From a checkpoint of a small image classifier.
Data: trained on photos of arthropod specimens (BIOSCAN-5M), 195000 training examples, 19.1 epochs.
Rows from block 2 of a small image classifier, named by matrix and row number. Rows with one number belong to one neuron. Each number is 500 + 40 x the weight over its row's rms, rounded and kept within 0 to 999. All counts start at 0. Numbers have three digits each. After the name is the row's rms in percent of the matrix's.
After each neuron's rows are labels from the 100 images, of 14848, where the neuron reaches its largest size: "responds to" is what is common among them. Only what is clearly more common there than usual is listed. The data: photos of arthropod specimens (BIOSCAN-5M). In brackets: how many of the 100.
# gate: MLP gate (model.blocks.2.mlp.gate.weight, 512x128), inputs 0-127
# fc1: MLP up (model.blocks.2.mlp.fc1.weight, 512x128), inputs 0-127
# fc2: MLP down (model.blocks.2.mlp.fc2.weight, 128x512, transposed), outputs 0-127

gate.434 078:490421486473530470510525558514591539460542502538535539471546459451430508503490474511524537506538500536453448468462493521473480498479518543478487449484498506466442466491540486533531536488505501551527553457558503535472494386532555520439490558436502509464504447422437497525442502477440488486598527548497554500526530497492431581396570467548490477489519557485456472517472496464495417470498
fc1.434 081:456503550534533534453526428444518558545447436476469512494481452514574567556537495438485524509484479572454502471557479492506608467484558517402551416428545566532490520459484473453488542484542519478514466445482464531553411541510499458519495519475465498527510439451489509562513478506533501493531460472484530479540517579516524491493508454451481558546501489514458431461470504569519463531504
fc2.434 081:463393496561469576463533467498499505480544474574526473493555512520491542482517479544535538436470470496400505501505531491444548589540454536499462543502477435440526526554507526503437473478559559448476529537538469460498436473453523479542511512537542472516531435451479540544467474506446463504430449437537501528508482569457458497545500529560514476474557504517489549581506534557452486523531
responds to: order Coleoptera (40)

gate.248 091:546457418455468541477461505528461570515570513462461495521503516511535534515496400461430502430549543475432508512508547483504515530591517479443463489489556484487522465444495489534527498477488504516467508497562515506503495528553433478561486457522494460493461586510496520479507548440547489473519457527544453559639502577493512459501489490533485445556528512518456594491520431534556520481516
fc1.248 080:564479508511449603509483464515527460497544506518451590450521535545455444461519475535497445405437506531523544470587513530453468437540548515465545467448528512511476534521486489538517479519501515500539511481476455503464549517462443509465469486474526562537516480508500499401509506508404489467526523479512449478462492512518560533505509527528584488468471542457431482601453447462514448499415
fc2.248 097:436440552494532450421484544510534487494473407519503529535517464521544568455515501485459496495479496528494510543502505453502503502484596473545451451587510526510480540487501447521527537403410462484507494549439538500508453495447523407449475478576525469489465480450502559479495489487539493505486483462487481498504521483443471481552499540532532453445585526491527578445441457573534519429536
responds to: order Coleoptera (42)

gate.211 103:504529512515483407537498527466492531542507516475473464542497536431497557515500498511508584524419509491410546571485489519541480631520477471520550531496493481440480504454461578534438547508534516527441486544396521475584521473515493514546521482501525487532493415497488495549468496483519474491557508511455564506452549517478537459534527531473526467444529609514475502462456500483536571539480
fc1.211 120:478509487461516541529495559509510495499480568533562463517492539434504440492508597539551484552508512519389602523514541512476457419527582444474524452522484537465477536516469561490465590596509493484547530453517488467465502551493467494494477540506519530558426440500453491523491514486489462497530457457477606501487525497507482521546486505506532509491516549552503429495534421489519429480449
fc2.211 129:587528537535548487411573479449536490480519431508460547552502519541507550452486397452481529541562526542475500488443568474520532562486463541495491507512502489479563503508554416576514424435566516484500458519509459471497534482490454465516517484490496473524556506485493517465461525511456517495432499560542444525522505485550475522551555484419507473460459434447504527449472542495482511566571
responds to: order Diptera (83); family Drosophilidae (31)

gate.66 142:424516472482494510549440452439515551518523510439512471492539457530517511508507508627460491505531487539455457504517537547489550559458592485535528529536491569542567470538559520492451449519550503471412555553523477497493502506519495539533441471478534537467489451495485497542482588483535466518534490463559532403491403535497550503579501447514506499505511545553470521571443469502488511490490
fc1.66 139:523487535457493512539453456481513502491465507439488490511547468551504519505538481570424572488490521525473414511539564549496504490486513512557545522566461527462569485514499520501420492511514487509500570527511520462522556566498537592556462518487525492510544399510518416513511615484461470526526495462568471425425435524478500466484479457462475489507540570530473466514417438530506486470476
fc2.66 111:519482441507516485455532516441509468536546531510484541492522557424478411507505525491525483495413478602458516490507409517448558546445506594494458542443506469463515457493441520514540486505469534505510471464416496524510520467533499469435556522553499405502453488468474594431530479545504484458511525512570515591462549446515476511472513527477533445499477557478498454542537498528496490550521
responds to: order Hymenoptera (60)

gate.51 083:484559478481463429534398522538519563519502558462443474505461518501510539539550571503476581524480494570415503524530481502453548626522534469437514425522544554399448513463517481480479449501433481527442549454443462461510498539493582482548437492466490514535498501515556474477478462520460504443554447488485515544466520463500485548465494477484490505501514563506481472503498462509466527467529
fc1.51 086:580503519540499395496449511489443518521472558466524482518484485495528521502537517501432525497422562572446518546546524455502511550470488448437509443471513523431492540448550509447465489562445480552485509500482419435537503527511533498602448547430503487556491565474537492550491480517426520435532444542505533579452550526469500532505512461483497535489509527534530495475499467552516529509580
fc2.51 101:428454485548520528509505475508529526468553428469467511556505525491506466531543553410505512512516507459584563456498467529485477570506535425586473439546495481537508556538545479485402499531595538497513534458471578476523487499524556509529471458556502541497555504528445503493517465459568406445534527501531473466532520490498502481482538549493499506443447519529451476501450523493524605546510
responds to: order Coleoptera (63); family Throscidae (44)

gate.5 070:559571452453501465436472485497545504529535519457529500438535512493568452494492507549536514524524513509546462477558485480553480536498556468603500492582511512463532541443468525503550582513488432424473561480507527464479523498538505511448474613459513519552554576444527479499450460515499535532504449489499482516500516501549507483503502542534557452550494477527423492440522547562446561564456
fc1.5 074:463492489531564527610524559464472499453439444516459501508467421516464472506555557454461492371415459490450458518461505542431544419542525495481504511500472474545455475521531479499438425488492607512514497489473568552558488467487525474531494441536500479511483411575469507502542537489485519492509485521517528466508524508471472533533536509478487516508528518477507505560488509452528436448570
fc2.5 083:559501472506582556479425531537477469518494533464525483505518518512526483495451507501545554506537496411451543435466462527514557528448487493550449443533535509551459567432376522487491564450534494483495492487463479462447513457504499494436466558474479484464514490476505512514583486476583525526502446524494434496480488521576486495453483588434476493497423457501407547541494451509472511479517
responds to: order Diptera (60)

gate.109 081:483551501527455468532565461521438489486518465478528518513516446530513511540470532525522499519455548373475537427466535490532523579498399456491503481502532440510529567496565512518524450530493571477476496591473433491539587483456529510473532558511459456551520516560485474527537466469455496594442489547521535490486452537568458502542502531580507478549513452495565506557502470503508511497502
fc1.109 096:437475441518506502543480536477470482486514486544523499506525524512478487481481502490527497536419547523541462419439455495505504554451514534484436400492500490461521530488486489489519514550513524509506455483530421522566557459492496468419522498514402415503458491587504454488542514480416491562499402518492435523546493506555477499541479385544491501555489479457512446569481451484499476560540
fc2.109 100:435492509475576536562476480498594528548532517574514501416544452446595462558500491437478435533472579485543504499544506521496539562542551517493487563473516491535466387522543498544585491571497516503449483492513510547506502490500476536450479485538477473440516584548504492481440554474474507504480535527525553438483458431486499508533523462506551509558514530477496466475489434514510544538510
responds to: order Hymenoptera (44)

gate.257 107:442585461461487536548461559443524603539492483518471502457391525467481517542489551556519510553474533534382570444516528495479458542477506406548499477511469590487562514466517517502457545529559482469505521527567495519493487482478469469481491441503509547534496471516489488529505467411546432511477496426515541450537509474531499534547469446448487458519484506509495491497492516532452503464424
fc1.257 105:469499534485548450498471469531478452481506486550490501496517426479489465484529437518463535481539442528667403475425444490467521480526461555489418535526508424547489465542510495501552457503471490532521482402509494583441432464478486521457482480470503483476524543538485487521497543545508563559532493525479461512439474492448502503477498481479556527493477512480487524593465539529527489528582
fc2.257 118:498507521577538472535478464499452566474488512567474538497439504541550497524540531557540439498504485468480519493532539539506466542511483493488443533490531522498591502544450486551514541513453448433508520485465507462424448470540567508512498384502486554478516516494526491477524524394409496467451520435510508506458589497433496595498480551441475489502538576508532553485474535533519532533449
responds to: order Diptera (65); family Drosophilidae (34)

gate.68 108:529445505525478484530537448480517503481526495551485406425404610427508501490453488482447469527510497531513445501500492531477510626521489507518510486495453461461500574527490492510457451529461482529429547417519530480544492502486474519546503517480578464527446574488489480634560482487538505496562556461503516473487513500481452471550501550447474493476481507515548446548486535539545506530504
fc1.68 106:477560512509534497455494529469493507492508509449517558584595409564455526509559523502515467516493524464519481482523508504495481414527476477501501544481518530474519469491472491511560568500540473499534435559476446508449529478456578443453495502454397535451557505504491489398411548437512521532444432502522510502501502552530557488423485518511521556483525497521458481412501480420471523482481
fc2.68 110:513503498439485516510506536498494508503517507465504565509545530534459493536399442482468481539431513533470461516452509451522490495464489442513517525471521518492427445509475557482490497572531453515432530476505538505493467551563493531567521552566480540545470428432554542483436446511479462563530519511479505532537508426457492458515442554645514500468430485521520561499517527513546495480402
responds to: order Diptera (61); family Agromyzidae (26)

gate.39 112:543468568505466415445496576467548441503457525494526542503482452525450526520506462516585510495458438497534467500519543520478470475514526573525524459419421488478538415554491498453448454497461466534555483469524432524445487509508505474443454483492531482521587517473595512497453524462510485456505496477538462537529466491555449519520532483486507491511516566508497349467491534551509499493463
fc1.39 103:588556532508424481504494511464538530522504444537514576563480490551459546471509522471547578528447475501528477432532540513519454530487529443526503514476441460448492443545460544451425526470473447512502528504510458542452499462513501510403475484490481514483597518540587497510472495454490524468542474510524512543497483473555469513468482493480476549534547481504520414414488605532555437524464
fc2.39 112:468384522507467568558534528514500506512437531526445508551452536502534499490423559454451446539446461463453442488486532464539519494510461539603478529505546517481510557510508480569515490540422456525474528471471554545462537470555478571503542507495486510526526551486527478509505440445546480548484496451478487489531456532467479545535507537475525550554483477435483563358503513476516495525504
responds to: order Diptera (68)

gate.317 088:504508478520551528501488439515544496507563481458480439409487446478472478526474402535448451526538524504510439468527537512402453446553493493414532495529535544560486508563427558508471455520506557506514489487513437527519481526468488518482485517521531526468465484543531523516483488486519517532374432537528458486446551478474511464506448522575564446515512553503509542481557415546451486456504
fc1.317 092:512538507537593501527462441535538525519548452514484463443463486482469477547487444586464450503505478496512449505512543495423427477551460560395541537527557559542495517544420554514463495533477546484523490510491481503531507492490478556445489522492538499448478468523507546532474490460494544534434444550538482482505546477511538457540480524586566427459510549507540598489542432552467514477506
fc2.317 080:468551514555471455523485563498504463493500490470501522512513506457485459497423501463568522530476533460371546549444457451556522487557509499511582538453515448512504496509494464534476431537491426502456446484544568515535507529498466479506469512562500523479506457506458528458508484481490494506532591463439500440477494546458504517403473538468435510533471457496385538522576503538517507466418
responds to: order Coleoptera (55)

gate.486 108:524455546509494564491509486516490460485491622521584530459481517435484534505394555454540493528499503467528483548489564516543523419491490481497494587439512459461523499430467485494563504495464534529427486472494453576519472495498478476532481480492479536545433509494479480465502474414472483431541540518520461460538519536548517533573593520534476493498520458551499471604501434477542497510495
fc1.486 114:496567478535504533488551537551498515518479414558530460462555568450483431482546486439526504503501490435446574499449471510476483523458545530452503513557543538529489492479513568450485551549543449508420484526535483414516543501491456529491519514574488495520492581496435488470541476456452492529460552485481502481489475487552420469497495490545529404483433513532520512553565459508512485392489
fc2.486 104:529490542510550529505518518524500517441515439459524438524439483419494538527481554477497465451541546565542449436433512554499516446495483459473581482494491493553461529427432453582554435475470583514499436481557496525459438509513527493438478505535464534525529504523614500478492475519523463478460541539501432432475466505509511468452493514493550524542443462480456492542548470526517511499578
responds to: order Hemiptera (35)

gate.439 114:470531496532535476495520481512490481454504516500473470531498475474507574509524542556569519486600512587399451516513563529540514415556468501474505496505527496508518455450486425563446479509499489554510549546534439480508517575496529502502486540449494504523566430422521452499459532457538442559478521541518488503486421528534454528498540466466488504539539562477467469500497519606440481419455
fc1.439 117:462512556515513510444516532542495439435517536477508531503488447443503505533518526444527520485483572545431510513491536521471568497536498510451534467519500550539575442440568449535417493474552543554524552513510413445491521565459516517497520517480539470482547462482511535468447434480445497549463545506519488505528455465527460527539512545429543430563449603498487427520505467540461545479448
fc2.439 111:570464467557398530468533540539496515545468481525493479578519512513511468496541397501449554455531505490460478477446477464474527492534496467499526486560509532505465500512601536509509517517485515449455505461500500471522437531473512471490533516478471464524451490492480532565389497563440490457478562456464508449499462481436572493549434557585463400481472475532562495488497490576487523480490
responds to: family Drosophilidae (30)

gate.81 102:512508531518466446526525496520553495522491549511442554450490443505504522536504512580544529520520483515479553443458471464471488546505503541568441505575513506494519521493560507502510491549578481513445513504514617516500416467450439542473513472553531458544534495471521506457537498524459478564497580487560545455371508523494429533497425456408479498481441462486496525501441519478456494474458
fc1.81 102:461510481422525523497464533515483525471509454488551455512513582508464504492488495408486504497444523519516506585512517527530499480471472455406567477416483473554460462510495515466470528469419506488544496476456430492507600530541569457497495541467454539489454478564457513527443476486494510469507465481451540568597541461488537482516555572597522502495570530513490483443551492539520491479550
fc2.81 103:506438495595436418418500450536579451518493526502518500519532518476503569496526486502518527498481430508533469486512552490477507530541449480498499524525546502428491461444536483463501466549540465520506528504494512437589435498445454547501580487456538483547498549462527497522495471564503494566487487532523483509477515513508407590427367482459489472426460474484516540460496515476467527502479
responds to: order Diptera (66)

gate.432 075:456490467468432449528509485573499519497501589502511466549531585500494611564531560500433503513523531552472541458485458529453518495522493496584470511507437508480484472482503477542528505496448538572479545515489525531451487529444453501489491471434485498459469474550440496510540546495473582486525422465437479536516457416375486550508510480482509474503479546535566519482563523451484495459514
fc1.432 082:484501469452518463523493553548507481460561548525538517515496518490493623491469547463512551540509500400459554473501527520477471491534401464392554489470520510519510487480520478534565425548569501533483516545489459551515525546578463518499511499473472505494487443509511445518471465474529562543500496460511453453461451428419525530494456472594488538431508513508489491446464495417477484455509
fc2.432 073:542520491515497483532423456472504531517504559490513499464492506469532527480509525523550454534479525430583443512514563482480526492483474552518370545465545428503450493539456540453449491488542495539459583521429492453500458481454585486504490525544579576470498548514520504514568533523456503466516524564475422554450497516540464513506532593522500575518505439482475512498462470507493508563449
responds to: family Milichiidae (27)

gate.417 108:492477551477500460523483514519475488482492546448491425545518470538418485478482532492550507447457499502520487507463517500563574542506508497482575433431460468531585497527553572426461523500521482468467491478451540500495510545559483552488586477499527483511519551516491494480574524441466555522521572423491505482590425537513512487510460393508472539483516508423558538469528451560510530514443
fc1.417 113:532533514510489528505470484542464513490459515398456468511497467514488561510543551504500546431468533517481478468466539499549586560484515468491561506465455465531569481522508598467473474444585519474491493460518502504466510563500483561452539474480512448524592486500510513391551515423499534570527563464511466455560479521490528493454412415485506518502498467461534498467513476576483552496450
fc2.417 118:554508512481554507523585491509480475506529572451450508484498530504512487573442477486519502510535488417531436508389512501481462476543500565556497590525526506539515495438475433500506518511469481577435522488436553493548498529507465465548535451478447478481435492483538539512469485540531474491535413509490539485417519578496559486465532551496531498534488505477446546433546543496434522480412
responds to: order Lepidoptera (29)

gate.501 081:443468453476460454504532475490515487506480481514496452521495489591414558485538492483414427601461550482455524518511567534506470499476390441453451582526456474542530454505532510550497436441459460463522541474534411528487485512500490484452507519494457550465511509570449545437511475553551483535443502613487494546557507461459542498489483504501511510494537484495502558519533480514517523489508
fc1.501 074:471474478523505510477513544465532560517525548502540429558518445446436481440533428528461561475561489556457476506540441499494525488538519492424503521417457494595497442498456463520485545507528449492572496492554430566508448475501451494470501507509572510577457480540534509420477512504574486551531508577499459421491468411556536483448500507511448467492476515511503490539451483547517496498504
fc2.501 089:505502501479506486463517523489482502439506498479473437486453462463475418521592520480448531556464498470522580509522494445434486464532506514494483530476505465493496516493560477471457484522505504501456450545488552457551499502538510484462548555457433520451448539450459559516432552485577502482593553493496503490531523479513466507374534507444475427558448457436533551503507538428451525595500
responds to: order Coleoptera (50)

gate.460 074:555492552528501420436412554489529506513446526433470461523515470497468552511518513522577537515493490485541429494454521507529534589501372531493454561494467548411490526516491543493451491478467481505497499476488596509484515516493542487539560522523559482453513503524499534582581467482490521478518552419530510458541485500460520497429530497441473483442522574511453545501516566513502503542498
fc1.460 091:487475582495463560468563504576548458478560546549533530477458496440501529535542559448445547501526563477451480558509502492513519535505504518458494456405509469526502482474481504508534537507495535564468506543499505512499489473487480487516458448511534504478412478520466472429451429517602532550463508480464435563458473455549504526531525484452517423523421462519562565588533444491501467475510
fc2.460 102:475621478516465487481490409478442427538476520557432547435567477497519524464427495484456527571578491537529514478520527514444515505485537484483428577477483495504564482490543539485508546531545480516568477494466433551522494538449528484508501483486450500489533471501497515528551480495423525469526472451496527479484508581519451496450434503498446438474553588572456491524491515563526535500468
responds to: order Diptera (82)

gate.471 115:517506473481488475489436487542534517564529506631497475514467490461555478501558467529549534495456474539520462477530500500497473529502509523463483456554442536398548519472508502514523532553377521504420505494490610495521424515444508472517494481534521509534496484464512417441551512473523542544483569431549501505458467540540475528522515496429454468525520574515505455528483556576498456488509
fc1.471 120:550574514535526501473491441525456448478457439451497528486463476534449434518517531457505439493534545470528543541494518501499598511477485448490474521446551491479462491511530473486448485407570502542593480553457437520475528475559529479429526445490444550513500491528526574560422480482488437549525490560478498472522489449518526498478509458569558531495494461536484452413594506506479520480488
fc2.471 111:537436496458460436520524532489584575508488540538578459438494546510496547508505547482453471542483469538567534488469468489567373459507518509541518492520448507549547508512476517493493510521523438443457498506500469504531518512533495508584543559490511489483444581517453481506502531536474473402521526512579568548531509477467562512527501540494450473479556524463567573529511574481530492482560
responds to: order Lepidoptera (33)

gate.379 090:456429465479466534516500469481500422477511479554555464503492564443486466522506561481520510537479572484565410519501477558465456482536490482608537479519514520496549523449528532482470496581469460488482498499524523529545404508526477574531543522492519547504512579517493516547573516506466501505465490491468458523521523575440395517486551494532502510439546425549511564555453549547530535509504
fc1.379 092:457432492506470519544491445471473400509487430481549468506545547476432453482465544528473412505450547499567444523431495494511441491546461455534473447448533502510499518442522586481478521483506429515487504462507517488517430532519489536518532502503530504533441548546483503561548551462442538575452491522442462580540488582545446492492546496524570492490492481482511533578440494536506534489532
fc2.379 103:441428480480504479538455536437582542516501422456540431499479478442455484477523503518377569506471470484503474438517507495469495438564464469486469468483498363493507469479517499487461480482492490482496437467490511507488473517565459564514503529440517481427491521511491523528522463405467462527451487473375560537480512510501527428503527533513495480483536532470490516496464523510432503546549
responds to: order Hemiptera (36)

gate.369 088:539474472517508535430466503452544542533495602498484423541511548509455534520510458534492549486548546595525501592433478560447478475485518549547487557569485532461492528436497526520437497519393523507438523570475528469534515489502496459562483509504473490494488543564494494536478463547493489483476436521485438565532508507494556573444530533495492465578526447566497461545465506516461493491538
fc1.369 093:457486531466498463562521458537479480457501409502515529492488507517536503510486528441503442480487437476450534405579525434556555547519506420470552494479488463495494464577518477514571470523575508505568483424577529528428527535525509537483514482467529500525539449432516512461514544461514501506525572471515567404518501452517508455539438514513506522462485541446492547428503513487568550490459
fc2.369 105:541458456427405466465461518432492552477537527484463519551531517472480446503563449531499519442464550464526512438569491491502455420507446540391512520481578533519427537517562514487516514477440473512503517541480441551467570499499519501512457483520460501567492423538505479505479474552478526473474448525501469549487553503483530566494487497478422426563519453511508517547436475465532442493516
responds to: family Milichiidae (25)

gate.377 086:590479572450467447494516500514543455509503484549490523466432541475372546512494462508544517532547506526542479511537508482573523548491467527489561485470462444465486448583524526485516488473469452477469438471618482547466548506563506566441501541555503505560479521542542500590506502421548451572562514489482527465558508471513435469523465472476514471493511492508491446511481543513498526515518
fc1.377 092:361452484550535518470482500531460511442543512503526525459548470548539429467520546494431484501479510495445507533484460560499484500528493427479454593512544569542516516464502549540446477541520564466546567521414494452505508492420502444567459503483472461508489471461435528457497484517475544456418481530477481523454444467478544490504482553535510483417448505517440474503551483475485534472513
fc2.377 095:493576507514533453442444513457505531489479554469526442487482491601459453532472545566561550496520524488469480471440479452425512575451601581500498451546483488472509511487534548527440468443516485498474520443482559496467452572545493533484554473471509504562534518460546513425532488477437495463508547436504502558493521483514574480471483496521500454519525511523517518570556439522439492445535
responds to: order Diptera (72)