Weights of a small image classifier.
Model: 5.06M parameters, 32-pixel images, arch poolformer, norm layernorm, activation swiglu, moe top_k, num experts 32, patch size [2, 2], depths [2, 3, 3], widths [64, 128, 256].
Training: soap at rate 0.0013, 9700 steps, batches of 384, held-out accuracy 86%.
Data: trained on photos of arthropod specimens (BIOSCAN-5M), 195000 training examples, 19.1 epochs.
Rows from block 3 of a small image classifier, named by matrix and row number. Rows with one number within an expert belong to one neuron, the router's apart. Each number is 500 + 50 x the weight over its row's rms, rounded and kept within 0 to 999. All counts start at 0. Numbers have three digits each. After the name is the row's rms in percent of the matrix's.
After each expert's rows are labels from the 100 images, of 14848, where the router gives the expert most weight on average: "top examples" is what is common among them. Only what is clearly more common there than usual is listed. The data: photos of arthropod specimens (BIOSCAN-5M). In brackets: how many of the 100, against the usual share in percent.
# router: router (model.blocks.3.mlp.router.weight, 32x128, trained with AdamW), inputs 0-127
# gate: expert gate (model.blocks.3.mlp.gate, 32x32x128), inputs 0-127
# up: expert up (model.blocks.3.mlp.up, 32x32x128), inputs 0-127
# down: expert down (model.blocks.3.mlp.down, 32x128x32, transposed), outputs 0-127

# expert 7
router.7 107:495465476474470478471449433415455516541461492516578422530495437498530543544527470479466533519416513513462472595524507588564554462460503511458612484598586501550491494455498365481456500471484508562555545518640492410521476474497545393378599429496514518534548509525423579445454501524514505583508496509481561566566468570553557542473453529551432532477528500424492521590511527560501501473449
gate.0 125:517450525468441578441494490501429498454603498565490490487385500447444541489438472429479462450470526489580494522493527517571486558437386596529536446433455454474468496553442582450480501498439455387599422574585430489535536523578479446387448507549503506453559552488518517489524490516565517586484520555449508533467599474469463467442589480573504508525522464473489502522585556538471440575506
up.0 117:474509462585463540578558394502529490522406460468554515426505593463488507492598556595592460557489473431466506515582478524449480513476571436409395601554472537448542468444523439559503540526591564611390540480423534446545371531458483487577573459481496510502502485500512528538485523485510473401469498488530461506527436546525539490483454548456492438494453532495478403543530505514502527473517
down.0 102:520478506523409528485449571437536493437464442466458505529426452554513567574568480539561582503536472540524519522444438490492448509475595455498530503463472492561465443465514521513417596533526529461391514468442529468611481483435522455495513479439592474511482562485506427520472448522381543605558523407506430492533499456534556463427551580592463523434565517469463563543384516538511443529576
top examples: order Lepidoptera (48 vs 7.3)

# expert 0
router.0 117:556491536652504519522467521495527562487561483507456462483485555484523501450531394502465407542506518391565457547581555442480479476515524510430542476424468503448433529592519485467460535523453423597421481553487469478447532546391519599453517472494507553447455405575544422525483580573600469553417418544552535405462453518478527522502476457516579504442518512538518505480488520466522587507501
gate.0 078:508513444528477615552457479465554462465485497475470546480500601403491507387549537557512467426442531398553516485550523586599470533467465531459472588527576444522453490476484530498528529431497574479497453570532461480545420506399514533539472498574439552480408473479544501504522559404481622525453545483449475386515425527522454558420558530515530491503493593466558512510428522493462540464428
up.0 079:473453581469525358443548553518450493505517457475504457532485435614531516580462504464508524610513441524424433490444469374383525453584530404521509461432483524484564507483555486496524461544517396489454539486455566562437537502571509442456509494449570498540575498529457544480499467550553407447551483478505602544527555476482562452564471452476462484509517437505449524540597498513564472531563
down.0 094:492438514528430551484580468507456537522442451454410510493523541591480516512596443560614543488471501544524528491584476485450446507550533554531508446485495487621520525470547508473510492467522523546443552519429514448535475538421368474506537491531498496559390480390489472474550520589555577517500474508511481513442586435526511515477455477524425503460410353578452469548442403468449462563502
top examples: order Psocodea (43 vs 3.7); family Caeciliusidae (39 vs 0.9); order Hemiptera (29 vs 11.3)

# expert 25
router.25 085:543427501609553542471435500573539547386586476538546548498439508445544507483504531517432457428543561478478535424520504472466481620473457490454544533540527495445439469534510432548539485486477438467555506531462508465518588503500395571430601487533445515432542453422510565460515527505467528460557451459478477568447520488488533503502477566496530460435523526426539617474551625506549456486639
gate.0 090:574488497551561491531491427484498526468564469569539545442574522429523511478475480487487524503554528572500501513426491459484519427586558587390500502387454415475646502540523542442466488467447564416418426441600578418517475502474490505385464420568533481462459530558553599506471510519483442468471570546562563435538448488532473476557495448453483530447466534458521464580489457532514495480470
up.0 083:388543504497432558483462545561517464533444535431434492598416525596482498517522454499508529526451505424533510494541559508488455600403442459587428503587519507553401486515466486511571546520566422578619563566451448560507508501554472520591504598406437549547498498474491451571516509487562546540533466452486455530448566531477519597399479462484488484537498519513530507468446577497471516520541
down.0 089:535510564436447411469549477501570495452574508406503531539564447514460544589502439482416559514421496649437514486504528508573504436491508548520469482542474501457531562519492476517423464465572501471505474588470510551432486544531526424541517461504595392495542598512513561496408553506428468532488547521555484453446548533572535425383459509450471502435436487464388538403521512501472487505543
top examples: class Arachnida (30 vs 4)

# expert 10
router.10 107:564452466594397494491472496504549475575512543523531537528463467522545487522532548512451474453448492461357511434543536419508415492546572567506577515566515482500373502575490532480560564463537460417547477506460387545486564433452558576484460455502520498455507483533521394526461554559476454382527472509485501437503466534441495512580506507499515429545543519515578617484491440513509577480600
gate.0 085:402491454497478583521480519459515435498407476520516453435538463452454571440503491527487486472464480497615561425531597493537448479472528498550472505560496494489448579544592538434543555530488426497434533505509516558457510527505435455510405563521463543474579461569510482611480551565411515455496468516443552576607526546555541479492455589503533529537555442510470622515418519418531390465509
up.0 086:634458545514547385530455505509460616487590588498517554535463536554594429553473520425501555494551518561396484561503464539478591470530439507444521501525535528508571516463416480555494472422481566511550469469491504421471523510480578507470585504516508450440441556428466537395511487443522485508464598468515409472359464521463485545532556474467525487516500566504527441462556488564530557515508
down.0 095:563500558423573509459600508449535548460484449500519545568552502573542512442500457489473540564504405508528460433465569530451538521409473456578493550503424569533533547477511499473494567528464392501505586516495506507440432507534487589512572435502404422569503459436544523508464471524588561565509469489608443529479471521481558426461459441530553488449473380418542432528545489443589511469557
top examples: order Hemiptera (31 vs 11.3)

# expert 11
router.11 103:493505504411444581546528506511536435458429501529501515541557446614485580436396547522458548493494537500525419529457498603578546477448414435417463572434532477566581472483544501377468478468572496500597573500508479508529489553539504471584525435508476441569523489510512568504526465374466536512509534497568468589549532571583492417445403484535435508500546507455510463451477458511510475500533
gate.0 082:397510454564541560437462481597514464534448485473528576547529513442490430517545609447475525480454491494419499482515466548548462520553506531542515511489387579430402447518484484480436452538436495499424513451538510541511392421467402493460432510519471503518411537542498484354529445584598465536548485457598566515487513428520514497554585497547499462519451443497498468580504533431458527497449
up.0 082:537420454524550521501535467522494535598477450553525488491517624499552465521562561471463430440455472539473473561474445579504458521462546459582433436500394600469439455607517513508435429535526460473402492494546520527408433494532418456498474499530479571555445524514475473427547492473454465508551497448553591505562496453457537411512505494508459496568483482523483410553444601488398547396514
down.0 086:485557547540546603540435524480461524445493537442491530528511482454562519495466501592435552520518498492434509551452428551546446408546595513468506524381539467504574535497446478494613468466481589447482521536369598543514404530452505431503500539463548527457505502496459500494521465478493502570400416458498563486492577561457526607419431473407593519572479499477497455582505496535492490552462
top examples: order Lepidoptera (43 vs 7.3)

# expert 1
router.1 082:500467494530510597529528524470561520452530469531492542477416468372533515515514516486479436418505490479512439466501557453470437710539483552410473519579473521550503480537402432486646484449573505485572498460476441522468470528519451487504626459512509488538562511484580449491514519464513502466518387573463435471526500481412530532530512563482493513454494555396527538429545552507497487548551
gate.0 103:442544485536420488470504496459497475555482459462528617562451493451500544502524454474483573459511547422583428489434455351474485530552502564447472472604529496616512438484586480589568448472450509525491489572514465537513470434545452495389506472485505387471507465509468505437530466508458476479526484487534524625474559491547464468495454364535485571460532522467442473430484614527553466513474
up.0 095:512506427492497536477471539424428474400478529543474452381556526470546549486534535513498413514569529517512554545530541529557458468450439519481531437486489499384554555578499523588513528450533457388478547473468460497457536533455549552558502593446444577466455546409551513480423436400554482497494446512465537407476439525557548541457552547459468514564521513523593518565622532488448462503580
down.0 091:544515568550478510411522534447551495503475519448477442491475563503587555552492522444553507551621507472461429511552500438570491578442475574447560510547493510407500498537543446491382506489491435477481505539445421478441478495391511511445568450587444472413556494559477528471399477556465503480476392500480596519482527512541447513477468513442559554561494408513474404562416565573444478520528
top examples: order Hymenoptera (42 vs 20.4)

# expert 3
router.3 107:552471475509493471518546469440589468485497449503546477519424543520492540521530390572418563540505491529664371456449535449548489462513458423473558404437445517524536558484480478501497426456478516392502485503544533557494502526520451510462580533464435465545493537537486473458540539475687507504518557479558489510477469526575480497532514477530525499522555482503441439426556659567490490483513
gate.0 095:554631425519519548532465564474504554467573425497407457548488454510495494494607408413585514476548509497524487498513498477589528481486507510478475493506491506450506517543451503466527568531431519440492423536437533531551480497577527673448517588483469522502391434498490493443500391545424561579492549542549515486451524514500458524496580471486514570413493479481589405544551561469523483575495
up.0 091:584582423507514524510457546489524541492578421498405451582452475524503495464581448414583518449562476542568496501531455468585563443480497540477491452530543448446503537501431486496523533515434543457511435508450600533516491521574523587472538598478459505504415454471452451460486422530436547579505555566546519476450493520536474555493590393511574589438467450473599410569543544504499498558481
down.0 090:556515609489588458451493559515370520445488429438496463534514524513544471461414433545499585567472566490558492481443507494494545468532402536590547477446497424567495475438465593502426462492492476580516556451448444546535541503475475433529487454433461466532535491477527573564452493479508512477505479485497620472535420444570530528509518424521435514582503497571568559640589459501481505504437
top examples: order Diptera (78 vs 30.7)

# expert 31
router.31 077:516532534469552618452437565523517591479520564506527444536448471392550468472419523467523483457505513545572550487475583470477531469489420470445556492511476505495477485477460405577552484536599412474640520473497495509507529452532446405455439386430475544523438546486448536483517402466489511553543512499459494572547484508461602488516464501516522448448504508387525531487608489511594464442570
gate.0 117:456526409510447646492568547539505472490513413530545535547537443517431431534587455492571479525497508550455513479546486472517535524422392469565495539420512491478488505453470485492529439555514495545467403506427566494455505476573534526509455396516509524493445644464458425444443493541496500490490503547524620534550447566562546557435494565505468579476508460441455577564599547546543453530510
up.0 117:420515443531423617546578534530496494491495436522511465560472437547444482537538470499556528535516523555490556539523521454503527455410426463549542575432554501508465501394435440448502428524480450490471483498476529463462526498585596559486439404436528521510471612519476370446393466506421483471519514539475569508520458578487532516426456576492484573523572477423442568539545493587572470516498
down.0 100:388640383469527519504499509395599457596466486398558492520562497486456531459530561583434444474495474504464439486532569532391488428484487552512533545570411518524511480445472513551527483469440499555521477499562573412462500457488448519507441503451429529446544522524577542479486450463546610505503575458447558407548524521458509510478486492523466473497526460469480509512616483446510422559525
top examples: order Coleoptera (45 vs 16.8); order Lepidoptera (30 vs 7.3)